Weights of a small encoder-decoder audio transcriber.
Training: adamw at rate 0.0019, 2900 steps, batches of 64.
Rows from expert 4 of block 9 of the audio encoder, named by matrix and row number. Rows with one number belong to one neuron. Each number is 500 + 40 x the weight over its row's rms, rounded and kept within 0 to 999. All counts start at 0. Numbers have three digits each. After the name is the row's rms in percent of the matrix's.
# gate: expert gate (encoder.blocks.9.mlp.gate, 8x128x256), inputs 128-255
# up: expert up (encoder.blocks.9.mlp.up, 8x128x256), inputs 128-255
# down: expert down (encoder.blocks.9.mlp.down, 8x256x128, transposed), outputs 128-255
gate.2 090:419535505452527425475583540565514479480518461505469490532522495496510596510466504486479496562523506454421475509545467489575494484545518467489468534491512532559447388501434443471510515530546491499462489530547473459532527569471550486552465480414481494449567522434554462483494458523499488496521547518395446465431475492460497461522534530482537539559555465536497430424525534501480479504509
up.2 084:571507465457489489515571503493476499518507557502429517537504526570460512536550504512564557460483482444463514502516497497464486458548461559504456533519519542513518488556543549475559480510551405439428430470546460533495446466527489395435518405468489522441449430494480450543542465525540464538518461447558533468553452553488545563515515518488443529452523479478443523471523476572501581470492
down.2 085:447500428539552489549461576492543445427467483587562477517503528405564565532504463500457511499498462516575507509474506422524480518528477553490532524575478460467501424632451462530472450468502516505472464519506575525514513550445546462555554444512482484476481550466518502596557468461503477500579477555534489503451547539461532520511517587547465559500509469517461450497549572480482493486548
gate.3 101:516508498504490564504555441440565490509512439529419547468516505483502456511496540519534477500489459488461524554537485556481377557459507500434546506518469529484507490541512561505489542555521507487401503450509481514551444529550540508546476509506482460477537523518579432528498504463485478494510504427525474429489523558478456548527480476507382434534461451577447443503503508493529482440485
up.3 102:381441477489535399451491524492532511436522476471465495512507485553468558445488430494510511511474532496458438530513539496526506489545560526516421497465543453502520466545459539573440475491468516483557545475497517544497513500473488489529443511509440524494563501434536502497505508568521526548488492493507552422541520514479516467453473529499559480528519493420530561454425521526426536599508
down.3 103:507482463498420402513509542587468543468520506423532491580554557471446495511514446469411451447498506514497498523526476538518524424540490538499486568525506595537474502443527528493525481483519471538463482540568468503488442559440477538468513481481499572446502494536447513489516493480532413510560518454490493470412473522530503494523508529522507504540500547470555536505487514484491525555459
gate.4 095:556547470542507504380564496501475434504495526518496473494427507516475539524532532410528501471492465461502468509435557412490499553454506475469524534485482416496465466525473471477468523422528551500482502539489533485482527481492537539478429485558492431523557542547480518497480491564519579525511559485473568502490420521529530489522529400450505474433493477459476439545509541528484517500497
up.4 094:424413532480408568528509391548539498455572446456477496490491489536610476514517510551513507528419539484495524504458486588505484498502494462512505515541571534443565556470501532563525505541498391530460519459455477497538463505499499459533511490506497531498449501488513498547524533448490519481448512475577482433443512528499469510395496564522473432538510555517590531459436492481496563593486
down.4 098:525406468533457463517471493469497493517476497545475507443477490551436454472451509486544482448505482468566487394522545546505505480527515445485494547531549515498451390551464491489465438535480534478531462502546501504492454426447557528522473508495526482432476529456501503540469428484483480448581518551442578527537632501440507511542506518518494438548425515463540553453532510518496468497573
gate.5 091:491425510524491468519441547565546477429572514513522536498428572491536561469490435497435482536457434486468494479471423493498533467502578478484471510511550577478519462553387481520467486534478506513448487533528470529514529472490473536557506466467489490530517484505491384492460531463545477489449528488555489456507512426483450455452417536519537452539559493478527553536414583520473582490543
up.5 087:499492393523480501466498552502504478455494519519499493501566467509476476475554498553518506520515412430443524487553508497460479504493541545398468568497550474470448491541518536505454517481489526466512443491494500629522470406481607514517464462467495415488515522551577561502526492565528519508483458477479510454497532564470526514509527590466512472542524475557445446535494540454489461432474
down.5 093:528467513451485480516484409499487542529494357490532530483533480509535453464529470478558433518434537586531433500433518536459489456560494510467434517483515409472572516477444505498480504538462465514447564500528457530479511562460491439478505444485558490487525504478515524550555468410449425471525488487529553541487391467465421479476442499477490588475468475453536489505496408531530541578449
gate.6 088:484474486532561498577504546481473556454507463481494476510540481545517482495532415520485468570505499514443467431463444588475509476527486513520483519466529459467499503518518474513528509514472480558457533507493484478528453543524519498470535564570465543518476511500564562446536474462588464502525559470561491449432488495423481521527498558514440547493565481611514590491450474488491504429488
up.6 100:454458467500483538418527488492451427383393517509525491547474460501453517501510491456477506506568503490490541491532520501505481489491432617483432547414527480491528567444495583569465404517555421476498551514467491531538440537524476506492483513452506459522508509457507579420530542531466517505528556402488544459496500545515538543524497488501506515506544494486491518525483525455506521476517
down.6 100:470490503494612495487423503478538497468421481488437525543474511470490489457461417510524434504480513589420451523518585457492482535504480599442461559451519426506461518396408475521394468490511469466486588478480500511524540525493482487443432544497521490536532462480488528448581508480476569541498523459474477491522463574511510551540519532508521518447440486511518585489499525554473500505510
gate.7 102:455460555600540469427472508487540533487447474488465479542448497557473518506448499422559523486488513530528531471533557419491508484438516515510473490463514573485420505478494517502504517437551529479505534563452544550523472516497469501523443481499452609496500453485546498510464504432527474500577509484510528460436585468463426501559446467532460531475461460501482551550511560559493532524480
up.7 102:485489449478478491520489456510548481502563486509479473475486553465579512431514533490542444504460464540485434560537494503549437499522548455475518471494543461462538488556489453495502495546487412525479541514490496471466506442501459537518461468471506443549493549425454405509430535535454479538491493481468448522554383502533517470477558530501511464519568557477504462500489443483417508449560
down.7 099:503431424484503478494459500404457571455507465539609493489593479486547531513554491537509486507479483472503499470482525581554547419500443574423457535528616504472484491453505493556445535493512509518552540493426520515497516532557517492568478488518535484504426539478416533498538548513439521442491420498495558420494528461508497505441521535549538537454477505514487499453438521463491475554473
gate.8 094:540517473513500505496447507456428517531539500492495510496529566568526535494563433484546534445422459497491482491451441631517529447543498533409437530511466479478557531577502538462503458495556467479512439547526479568540498486542547463508522448520513464525475473512502436544570468532554542426476457513570498529509472480527518471488542522486465612451542527501493478519489505446445574510439
up.8 101:482476496512536464578425463484506460543467479466454527483496520423478561540509432559565446494508455511488464459474485557489498472601501514444471470532538420497541515528490419519487555558455416560485552446582490469534454581545438494506542527515507530482545527457563460557560465548514498545471503433536491516516513519442488414457455535521537493504519538477537547477502469429467561520489
down.8 101:435499519457531516496548496468537465476513512473540471588463545439439494569576434477461495532479484556568497444463518502468501547514466538471521495528493514515467496485448536521525536540490479512502521525498559460397516522615549486503523547441495519532487558526430486526398470535465438463468529502530489513460447480513487453411513512499489450435503539542542458430460485502495473462551
gate.9 091:509522487502540555508527531515477453483526529518491498452455484494531509515479563511496477480497548473404473474572481446538446517532554526513514542501557589497500448486523490511445542469560471384407479520513529530539484489485499434521447491475530457557560551474475498518573522483479541440515534512452502432440515497549545535547588472502511512432556439457445418504586486518447473503474
up.9 096:505506505500585502516461605477502572453521475489498474496571475427479562508532414500432513490498509560504470518452575503480512529521454610470467519426559560482485551472520445518464471480478536542450486519470490555506514567548465483482516446438506534505509473480474493519459552527432598549509526466529395479494450509479545465467583598489500483375585476449487499521510499466481454468453
down.9 098:467495447424511588498488414498488534488475514465508537469540459469523470476504455513502571490526455521456531558436561490505506499457422436487454554434440427538494512493532589486486502489581408473472464495505490486514529560528571480518517495451562491513467528457475516494549518512513421516441485509479550445550483441575521462539500556447529515467577439475510456428500436581491552428497
gate.10 097:482458480523540503477449555457531421404416458521508517510540573468453513474490486467550523527551480500511496420467454530538506524546528595495492500490525524420477480585479485498466502409500487453539499544449512581475491532466512509555510515537482437429571524502500480476484489534475537524513506550515506510427544560461519509552506463531490505411517508497505520507488500466520490513496
up.10 099:531473521492515509578543481425553481520503543491486448516488536477556432491522518493538450531530495531550456506485535545465504577497489501527562482567503517497484410513484500501514534559501453540506522494469495472401492543500473555485474514558502470520469475532549470505508486444418451514443531529481529552554461512476458510490495460474441527445503477525448581524555478506437481538497
down.10 104:521545503441473550490496495511455469481479422489430525488474517589496498541556539502476511563538565533424504537546487509475442496468514442595509491502450479535470495455496585504487522484489524474473528503464481386530504497472573481466487556462517474515509469457497510472411511495461468486517557485483521544456525519506571492520449430485477547549519522556470488515512455537458474439487
gate.11 090:536526477474487519506492497459585475491455473454505551476421507522445464531505542424516547545537567476570528481514504479491480495533476519584557458475533532483558478468540503475510462446509464420494535536468513483460553494500478531461507499528517543497438512532449487522501518420495483518491508496468541504456585481517559516548489538523499496538570533481494490516518457453537441485563
up.11 094:497506516479542456507490467538413482473444453551474502462505546562524539435598452587553491573538484468432462487440499494505462531487495506509472562448578494516494496507530524509485504429526553525464399471562460539566460516478493497497489490516455423484544557515495515526524478492549462491493495530538529533513440429444503454551461524426585494521522508466507524571513500497483541446564
down.11 098:479494482491414496601550471480527406464425478524469519502506517533421487486504569462513491520522523366503553468502486528475513569481488566474481502533515498495522483468457508469480511506460547481529527516518515497529528423515531476492477571586502447491497494510555550511554507496453496509593454448457490520507478466475513525578469465523534499561476475498465534491498484495477455500526
gate.12 106:496538557552540519475504447453494518537508581492477410451540513476477443560546480436573514490498470493474407412488558524463461565525529505495476428500519543510466460518425451468534507480483425474531592501469540482467508550541453467525480517522491519495517464563491476498571425486472554465411492520479533493492507512504515525491495454491450517440518511510545482592484520520535433470425
up.12 105:536479481525500482507495476525550583494464469441449508549540517494465479487517509509520507457425593505498539511569524528489483485510469550543509550516441542526511519483640517499496454455566445466511524492524519562542525476523483411481504500467489567464507475487525540513522457503455518548571562475461420514500491495555572529450549543514476462475482486429494583471478476464429609537487
down.12 100:427438483428425536504476542479474542451477512469514482548489497548477469581550505461473559545471518541484481444513467533547550498562458515496458534524515523541520527445505562519533522486520503583448482545493471535532476566558579487545495467461485540545477522503494501526542536474534513480519491488482502525425412371594547520542531537504521511485423416438480502514482559529476489496428
gate.13 108:465428500532562472543462491439485428486471488496494455505576456467447537509454496485535459497545489466386473499547504506508489538520473552468450523509451467476501517446489506502522535467506480517426512458519464541549550524494463560542513504477483487431543450432601470455491427514480450588533470441492543456490582458419498543606490405530547521504484481538505507460479503485465608475491
up.13 111:599520461513453520429433475543513518452524485455495526516423516520501512496561531511451436506461470530555589488491474498494519471496520482562532531506576554557479491530517499471503405498523521448529490527502537475463428467458534526488495528481512490533469504569442517429471466480502558508481565505504458532476436482533453537432509600476473491488496467457532460512494519505552433466608
down.13 106:478506471482578515582571513521559472479507538529539528478472438505504540487553536539420525444529479482517446426543500524520513510458536513391555474561538477502501464493482473500501477541466572562530523468543590563496473511564528558498521470498517530476498478548478517545481480502480545469538447553509498483488490548496416445425504538505522472479486453491537494428517523461541488503474
gate.14 111:490525548542586504580454534517498479530510563578537471457469455537561457527568516460574513496481403485533476442442494545512440563462572509454512462458509551488464448550460480464446514482444520490439462466530454519499521464486432520515491448547499512462570515550499453539579479433508520410468449497520549490497558497482468494523479467504459444461474510568520495478511523495479490520451
up.14 116:504472439482404529469537531474554476441488438453525460557491571491482512509485553490406490553499518587558530513564521554419460458543532491503520487523499538523432542480467503490557505519522477485465519592419520546427413553474545438456497552398439523570494438469507518462469516508517488527520583529492411569407495510534499530529548469538525523485576516492490505550518485467528447500509
down.14 108:562512502502472538452437431462461483470518434508452467504457504530452445479433527505560455530505538530477511553484530486438440530486509386545536510516482515546500561484468519442461521503529514465414497533508473484510469499545539490437431494514497400501520419489567486508442439483482515555462577479466448603512500524482521482551467466447582499524514523420508423566502452489454469501485
gate.15 094:507519519527485560512570455468487451521506426562476569531507508543534515464461501493505431571510400551519495532524491546474437534471515479476558517562486552440476481547469491482466475503466535500527548516470480527396521600533460524548509529499468429452554512478524524529471486432514506482468523431530511527443518529457471501514461487544563498519504563539523528583447485502440452502554
up.15 094:479522523494526465506424539541518518489607562503421474491471470502495553468532480480542512452472539503497569470472527386510483476448532510506446519388479518508544556453536511475478531452511497484489430542499466507570453464446519471472463428508490540511472433540507398509515463491551572472543519464518441489554495479506490449508516492479411527460525506426477521479516564541542556488444
down.15 094:516511501610547485493462474512561513542532480401522507516501509484522530531471379415537462494535530549521447451481479540556526466449522453480450540523463468447527471543501493435467462511487456469525437492500478530488485519514504472533454517445454465536535542518518535498528492487487486534516501522451542394522498496472510472553427446480474408412501530451528537414478524581406514478457
gate.16 104:415525525524558537456486505522555519495575523565535477437569465509510508504519524544488427488481511549404488496558547482559461548493471521504508442489565597442489482581483473528448513420527515448529499466432535511482530560515436537510468465445441497484592549439573482468497577535448530529497481519473552474499549483476532470572555516437487546506557447543530472452467524384500467541505
up.16 103:516543544544461455509437505463481529488469476479467413527468534439493489508586499434523531465442466444572480505429499593449501437526501541491478541420555512574528483479525557486469413518532479495486471492560578568510508495559432480515467426438530515501457500559477494543556469509484541444478521437504476469490392473509476527481543456497539443447491511409538522565465535511512548499506
down.16 100:540570535559438467463498457410440525534465528527487460487458516578446484469481527468535426490458541461503449430464560580515556477438497423515518507517394493557511499519486465547504451441544507470533431463506531504537547492537506517501451454427550464480504439468462532528564604508506514466553543433445484474452476492478504556510535499458568491470537496550550551541489501474515551487493
gate.17 096:495483469516499462534518542502534493487482584500468479540527523506510494540492448450488521467557489473465478497510450536563513489430529497523473523472444476469477506509468479493465438470473401531467456508511468533484517534506496464543451428510432535524477469472515510495552482498484446490530563471511488496477444477469480455555534576570474567502564535543520464446495567441434496392428
up.17 093:450461526450516503450523456521524550468493526520530488562548528484511520494428533453463522482472560513468479535510445499548605471494429500553489416494469549409462494571511532599525491508490485527558501413441554542507621530490418550521455456483470488512530499477484510436473592556542447545529521455502477518522512498491473511529554495486416525531501546459538519479434523526486524499480
down.17 093:496462485495508492493500505506443417460532471472512553526493475512436490484511496482504529527493511445435545566487513424495589472500480530512467571541473481463509536474499598530533546450524536455568433579458527538495501468537516497549478554466539516559492585514532557480499511553525497488472521464515473464537494491528450563445472472489467524527499513430484508500470537495522579462567
gate.18 115:504490404501452468515515443441491383463439507506523545546419527503472450520507486490502469494510464417499510437496500564547506506491483556484509544544406540485460492550517510475496472574519495499536526505488463564481470432524591566509487514566484390519429493527539429488437473508472432502490581507498483459495469552453474535467428524470422445549491542487460563519504514562454485509600
up.18 111:497472478498464425586527472516552542570525509509550533512481412508516521532559513485482495422473494411525545513542454484479491492490495488406535473553526509522549491516545536497472477549399485490528551501503477443553459445490476520515530519587513505498446518526559461562539399531464495412530450488507508512519550462496521526454483574521478487511493500480529542498531460515470497453534
down.18 114:476424505507529597538442487531507498570485498546459484448505481457572445480485524417554489541516465521463432480486488563483467545484497570449536502546561510504459471551517538494501467569468493516481472460515451461492509458516487532528472522443548483481505523504528429483548533460435445526443477454473550474519546462527495471511478485501512503448560476513464470475510468552487487482521
gate.19 106:483468526469519505538500559448490497433506525574456459508486510498494462491476452426470506507500427464523455498495468464465479511456521518482518439449537526443520568541433496426469532530447479544412512502549539514489496491498507485531510399505490492495559455524485475485522510459461536491502476479555503571416524385503461492479534480571528504417489472471455472567490578499557513451454
up.19 100:490478511515506547464584514524511541461413488524507560584455453582436484481480505507488440572593536482504593534487556469477471534548530450542534489456567455494553521492507497473485515463560563507611584538481503517493493516535481471467516477568515519564578542473515567456427485494521548562484534473455573518454518505547545510470514570471589434606497431421502443501502499437565458440544
down.19 101:495540617528522476494568563541482468511539504546533411547482489511596539452504455516511457466437494518532460514448479534516497502452487459486481475600497508504482436522488528476547521530481516527526497532547458435426519522487541509487506476484484567525438572494528496504474505527537481478488474561526533463508431507547453456477468405450534624454494535567520415465430487524513548422516
gate.20 095:521471466564503502504460452388508413514473409458445438561503569452521523484494511436537462516515501534572463461451522456500511398539509565499523427549482506465502494464495520475537512395534510524497433482515518535427479484510463511532533532516503493490533529541423501500553491422562476555516551544489519518495566477493473521562504519504473528481552559480498532550500520546502523495482
up.20 099:510518459466475556498518565518508567505479552551552488480518480552475535524501483492543490417495490456469497527609533547489448548515532538503471574448534450510479467577485469472467478506482546423488534522509486499594534474470545479476458446514469485502511443448542557541571459540414516475548440547455456490469547465533565513488552559537483555461551446503443432463504476464519473480474
down.20 102:516540508476458500475435552427469522512498481513438486434506546533498441492464428460487539485509476464504512531474545539546565504484559513475522520416524532515482520458463455452505428456502524510569445533509532528548525450456405511490522588505514584490475533549475473537497464519546466497469461503521547450554491437481511494462482502466491473448479502436528544557469544557559486569494
gate.21 106:556486473485499560476513457455532548500503532507493557440561482462526425553541528506471560483509538490565491540478472479517471474527463492497469449483546523493575475508564492518552513494569496608499513444496525452540523453495541527485601450543429498510444561583478474459546505454512491451507492547529471511523460432486490548566502554492403508552547482425500489482496551461567508461487
up.21 123:570590506492493502547498489539458500491463531515570540473491449522467531519575547528426548478519477449531503509443476526513492478508548530458485608442457486501523524504579504454487413516469508451555413509574463538525516505475522554395514436521503502501465518525515521557492466535563445463574509564525451467458457521478561477558484516524488424530503470533425479450558477494494445447470
down.21 117:566532461515462528541547537440464462472456524500505491436561488508410476559509512454533592484466507508531497442544485556479467499523521511559620547496524462473550488524513475454390524475413467440486493536585412513505446505467510483417506403534464511488500501511540537560520442525507461549455503528475429523496513534432527457489539456525511490539515502472410449499540441423494474467434
gate.22 103:465469525495513451550442520500547521498498464469519472488536516505541559509520452531517473476502522623470525479546607551486438487537468547529504520404555545404561469455529488500547457498513415495414474469504488542524443557476499510547518465412524558422528471476586509463518469423524566531547518531511504506511526638479518503469513546536489450483532447483605520472460518465498491570494
up.22 109:498508501517569496467525537519472488430518502455539522530527430448407486481522449455543559540468503440537431427488468455489499525441469499549434559551557482504523504529495487517509459445550455467470503553488492540495531536549500477448463480507487427530502506510516495478512501557452519497434510435469581443470526451519556548554439494418534507432564528502462469526562456416541505381478
down.22 106:435469445464524511498442478443467463431453506490510483510502480522485469535532453457494507524549539531509466451485491486424558481508464531477426496473555513498524556435464464498451500462506511444483480545529533522541523550554504443520469487464524447499544501463485584564585523468483567485465480476445529565435513450491471485444454527523588490419563428442469465511553516532471436481468
gate.23 096:500545444552467499497539431437521472431489524452491526588452483502531429592578558425416481525486498526504510441482457538502566464506538547441521533523500562492499508483491448446423478526498441460472514510593429512481464532507544518453531430420447485536520528449513492501570460450462540474499550499461517479497547452544546501477461605549464536462557472559489475519573476510490479444514
up.23 100:508494525494449531528498524553490487488449529502529574517526471472454494569530495445499495430513487484459525391399425517538572501437430553468493494577474462548527542498541491459501515574453521555519462527546513430534473462491520557509616470528562500533543496532528492510534520458529518507524512482561482582453540460505498537511403515508475522485473450528561525508551494526480540484530
down.23 093:492519543591516494517479467539424558560516492537568496432525518470545540511523525523520445499388503529506556549491510445502466471411423479443517489463520466544556477507556498581527470465545447493456490469408511512534570509505426546501499449485506511467513540470474421478567542562516485466541434472477464498553497511569429489567529535503539454478560466517548502470465525474494539476457
gate.24 106:482447546517539525529531484410435522465450475509513461476574511486526508433490451475477501599449474522485412527489533559493484458545500523455490496529415498446476545526458381472549486495463502564493552499514504455509464548476500530471538518528430537528498485495577527454537461447468514492492514509576567482464510476430448528484541484560550503570484513500506543546423553418486501476434
up.24 116:572525561492484542528509579480452588507557558510514464454519540420526494497484539563424524502513485529491479558494488465521505513485532498506577483536449534563464455484516476503494559579449536522564539462501453520494451530478549527489475506539524493524428548558502504520496466438583439499526457638483386475487461458489467475440506497508458511577428532462477500516492491442440462475445
down.24 110:535502495505512547594550497496497529522543488524503483481500467543526493487506572476544535534487460492532511465473476461492496549495585481473595454588525529459434448600515456387473557521477471572431467538516500471437505474528547585501516528551427446427547519531535481548520497490535480532467483528552512566531508421510547469475504454583436493498522533469489484571539489478501480503476
gate.25 108:515420470489547495524494459511473470497516471488561509526529572455576453496513502469544421481455405540496442471461489545496582434459504540454511483544551469426470438580475439485543460519478486574475487488559523470471501531473525570591491482492503484507490503488503491532549454456501538409457549490549557501477498451496446460451482505535439531502489505570465556532485548524462494503516
up.25 108:479512466548476524474479495569471496517490519495493512485471475540539496545564530498542499483499531503507471482508479571570518546475532463506446559440555471508520496520533521520413554515535528483482426556526413471587433484495529460487496414440497464545462432430509458537510522438458482513546505465494480485490475487542509495484491471441506588447627490561388484497553442503502506415476
down.25 112:478436512540445430494486521462521473519496507515563528552541519433518525568548467500428458478514507568483470448443491524521564499487474547457450503464470452516498536488459505544529428534435452554500500513476519522483515524477504513554533580449479514515467528523469445519516491483521481524483479552552550461417391496542505509442386511470451500397498533479503532456459468540516580492547
gate.26 095:538508487526548571463549553483520469523567564528481474414438467515568480434493528468497531550484471539540504526442472458452467579463560462552549452467492568455483500543493453446475506487458489479416498458502481472443514476472466582431505478500502526463503425477463517504531545467540526528452486519539539479563491484563508490476533561538516469545557450514399536523538515462550472488515
up.26 096:445501518475494432566509522477509602493482512522511511429552513505432518492519510501467630477485486477536471463548501522453560479536533531497498443518490464500512428498534521507524479500495515506553515481467513501457461513545434512514473481549478556406499510522492585536579468466485429447547416538486452458546529428460497524522514471557509509480485538522511519460406546462499528526482
down.26 096:484449472434425517490455431487450518506529519450477548555528455522451475531555535524407444507581493498570544519490571550437493525505506525539471495522537474509480552516503409553495436497505526453574429463513487457473448549505512525446505491509531540511444504485502554465506487495526523501479454493509507494406531506507560530475430424509537513543445454469501577499494424463576480496492
gate.27 096:455486553509476525544542498479514565482507501477462512537510465485516452523465532510493471530456530479438532467536521463516515478520495509471514480554424476537498478467487528459496548478516543559526635509446455502571414509498527551563464538539461529522528477473557495491522464470475542482538513483468494463461529546411546522488541473527509590608466530510491493502410558489378586529490
up.27 103:524526431480465486491508554481477511488448539479540443547494514480457522494481513464536525519490409481477509457489464547434565426532424590524479582452529422475490519547519498514446415453508427482478463553612508551481543487511487470533533445459528525559485452493537519505545460548483492490483516515514524546456471479518480542535539549533490532413526459454503494496497540507532494503528
down.27 101:461467418572547458512433475444593451477482529492528540465497491458478513492402511506439524445566475446568529468515539551521488529483494482503572529471557492492460459521450438509505473471452470485508520424496462452484469601479439502518511522474501502511499503533523533534515404460487497481492539487557531409481596511445513501471577489549495486453529504530437557443503530471537460472511
gate.28 093:551527458528524425510424531487533454453512521512493498484430532496513500500499488518484408450510451545540543450456514447538479515521569450431569489525431522509498447459488445471512494563483456537536504540559482557479471516433471564522484489548440455465588484491551437524484468387561539509540500576486531509422616533466494456493476491555452439551476505492537570533480532484500530529525
up.28 088:488536584444555502544553576469473559503492520543478416428499479504509498428511465429446529490576449465504385467550509470477513519516533526510558470531541531516491519565448479426450499567480493555510510498578538544500519538545496502481503475489521535446466443511487531482464462606493393475479457478516456529523528459455464514496550452542496495488460517504494510462512533496527454421476
down.28 093:522515573438491495494592571432537455463414459480523510514456555565469553480471531470484504447527521470511561490568527504469558513513547422540541475506534488453504565507498484449447436463450491462500601492497485515489565535520539494528488520576522511470577392473523515493536473414420561523474488515479461591474531560517503458523485581559515512498500488502474504528550473444490477540467
gate.29 092:487510421600568515512403425503578478503440538491528511562490474498506603504575493526513444497475486511454438476449548461526435446517445489512490533493477508459511474497499477457512439481534503453463522469515488468489531472569480479528461492441442523481480524420448509515576491413439570522526525476454519464509432538534537481546491524534536485419558514439545514490473488540491550532517
up.29 086:470481431465447466432565446519480465491506432510494529567436487532504521525529544453566477489497390479554523611485452518479516453480482456527510524443464352492497492510510520516511511510548499544505489547488501489482451521527516531523473408525469518517471485497565534526469484434510432450461555447509570436500428490473507474499476482462521499528519490496529477474490514544477490449551
down.29 088:501451447465485439559464606553547523482494567556580579522509521532558538560551534483467556464466481485508474459479510556472520474471473466404471512569553457440571433512547449492502560483534518508450529508535530549509506518549604534524487546491485490462467545512526507530560463459433534426539444569534510457459513496428449531532433542493480428498462530525497447467492570450444526532516
gate.30 096:574497459482489558556519439500515516486487535432506511580510465505475427575543534458528513523494396428495461412508472503491516460443470551498522559604540507466480467596513554529481450599499517538493463438531426507531520478511509497604516447463483460482491524486483486552573488437466482480524527476501491429505452441442502517500474514555422462475489510632383520526530477549500472494477
up.30 095:541495504562455558491442453493553474473582447486499505514476518437545472566531520487489471495496531534504554497480481511459492507463494534492563499569509586481519545479484487484506558524479437476496501514518485480437370397494516498492517506513528531496463472532527440468470419369483533577529553521564416551543487467472484526441492569556438440496457484457509504564535479547506530489512
down.30 095:489463572521533463494530506532503599538431516534493489476512521476492539496516499470528529547515444471478492506460503456463523499514465505493536454509530515477517505576517531502498466489469542542432508558496504514500602529592418543572482486524500506488510457492486500505519566599514497470424448444489534560538526480557438457517538478571478449492510522476508490479414518471487531424479
gate.31 102:526606449538522513537450477489523525531496503595550524491499439480499524477577538517486415473428416508485505473484497540482497455514473607417503545495501482472515480550488427491444469508504545503522496500555537578502516567499539539496529420538478425441546574468517504568569487526534545461551440496489521555479542521493513491517467487534532471481479451537462504507518468462495474585514
up.31 100:479510488467508407506467483584566486515506471497546474464542499577450546448510494476497590517488544442507504482462467428526429501450551450511464495537527510569519483525507491520471414539444476452597490457490451495467469475482466468486443493548447499473512477543478551485518494541504500466514466548464541460608442416521535423546544460526534462564547538456546553426524526439541494464510
down.31 099:549485448508511493515527511475503568520466472468528580486556456470466441510494501526468522464526495454521475431569517498475441503506565548542536459566544527518529478531523513453437545486463470493561461453547421496557516421525526497492535471418482512492552539542525562615535473575518483559528492533506474550508558470455541462468489484490557478533511522467453509591555502465504442469382
gate.32 096:484489532532530518523537534477516512371536570490509465515575486511473507453506511498476535544526516488511484482493528494506477531478522488476476559546487507473474471527483507456424488491506475452448509555542498554479507568486509425529435475475407550546485465463522482537499520486456533476477498498487487449467493491531521525524589543572444569466537461497408458455516554480486461423515
up.32 074:521476532469458554529476450452468531501484510450507439499481490555538475546534531468511464557528474499443496565518404490525515486489525469460516502582455497499442512486465536508521513527519452461597533512581466514527499427496556471533477454570530458524519448489433558480567426541489419433508450522479541534488391478475528475491489430480527508541455512495475516524497478585484538533478
down.32 077:578472452478484469598502560476530539472542538573560514423505504557542488473524498555425538468476513500533452513491559473538486526491549514473557428513486454450572454526519535487503507549451503575558538512529499525465447487377533533482492490555502466548528501519583455503528429510548539479508410551510500492475551530498472462541517474595521504502549486557505443533514488490472485551496
gate.33 107:462512469491545470584586498508541435447536572499504483494490470553551544473501582496464513531479472494491555512479501502478468527501575419436593497461525545490532463569448524522484464492467483470460549517516499596430465512494491467469395504499442496481516458503567470540545520483521500412482491444467535432518474458519486491463516548486508410497533556558455464483466524485462519512499
up.33 107:513395505536532480475452562430547535495496407533476540562590536479496454560482525523496451516465519549507436437561493478514519466519497560496523459572553565482507515454512500526544556478545543562521541533449553497611521523511520515548534527444504476444569507490515575424503498485526531548581462529508483589467542576511475528534535507496579515521490478551492466486498511504520579481459
down.33 111:489549557486554463499570497546515579536507497504529416518507469502552514500535545456484589520418442491550554552459453471500517491509467465447491465475553503570439494509537493522498566500512552593510494501521465490516543526548454519508532417480485580548514471502537490592529486542518557445524452491557481489523490491520459548458603502525523436530473437522496457467451528508517487503389
gate.34 091:516462425577537545541548540533506517465550518481521541558523438502496533526522538436517478559471444499526489536420448549469546478517511505455513458469511495486511496557451464446464470477529423489492469523561496498482491517567490514535591453504470522491571503480516413507554472543544512476447464515505444498406478415495501467536542572507508509514540488595532530553527526494479512511506
up.34 091:564545468522514552466558489444442504514555545476524493391566496513473459531451472533527509431490493467498480494449534485454529508501497496487490484507543555488493470515519457446530525519501497487562485521544579470521566414481488424527512533569459462497483563580513541483517450515510534477481474478539531493554475468524490543492545513429447483479478501527498464541456504524560545447554
down.34 097:504529502474455559482506595563493508449549572488519433500492422505498461483544556463482542520434568522534569547545468614504563513522524445570473494430556498485565518467546581543492487528538546548462473624499507537541502493464485524436481426498502538503476501511502534500491576489554475475576502525489504531449477416561582499492526457458464436546566468486447436507516485416511542480463
gate.35 105:457479545525482514448582484467476505531550437493454510489523493428583506531480501507482472567475505497442478522486480508411516495476438523507511362545566492480514478560472475481535558523553503539513588488470564416450503523543496515537551487540502520553551540501497466456536536497519529504483504453487454473510505464492519521482519493537491553485500496496520427556449503499510523435500
up.35 105:531489510473496537434452541509495559547556514495573544486582484495532445589496485535479607450486513500542494471467488549465565528494412474535523449473566481459562501518552534539513518444559528539538493536471596470483539511590534500500602442509510574563505561548475498529569552558553516525454475537526517468499539428531538551559515444523463549477457470482519432508489488532492543514492
down.35 103:484452538516558505485543410513464551536540564477445454446513542481549504458504451499529457520509493541532471573560582550561494520537484473500426516493529469526504511435538435487474444507525449545480534528395490506557511463563527404468535537514481498455437464492432523396494515508458499530541482500430460539531470509484518473558477452449490508486483526423555545566509555501457569494460
gate.36 098:542471461453478544457432498487564470385478520493442521559514503442464471541556503464514475499484485464426516447473485461496535452556466595491481556488480443461560488480515505489506476470517504561467518551500516555469496514494521491509549471500471486527567529523488533500524480471497517468557522475489521482517447524501563532543551541541434466509499496521489490467515535482505476455540
up.36 098:428439495466473454391398439528537467445468366465456502517476432508506461523495495443574525497503468479533529479514389470510567441445455509547459445465487500477527535439454595543549487443561499554506541562501525458554526527488489552557486429479494535556460529440503491491474534513537472500519549473513456453518503452498434559481546544508449462530471466506482477508460511529497450460497
down.36 098:436486508535625417533522534501526495487417462503481519484468428550454544480505466504454487560472568498397473515495505427506506528564500480466507481444487535501488478451468474507426521457488517484426531440445553470533468488575527496474522504477518600501507494454530560530550551432517594462547535499501545487529483501484540548498438494520544470517549452503535483494517576468523517507504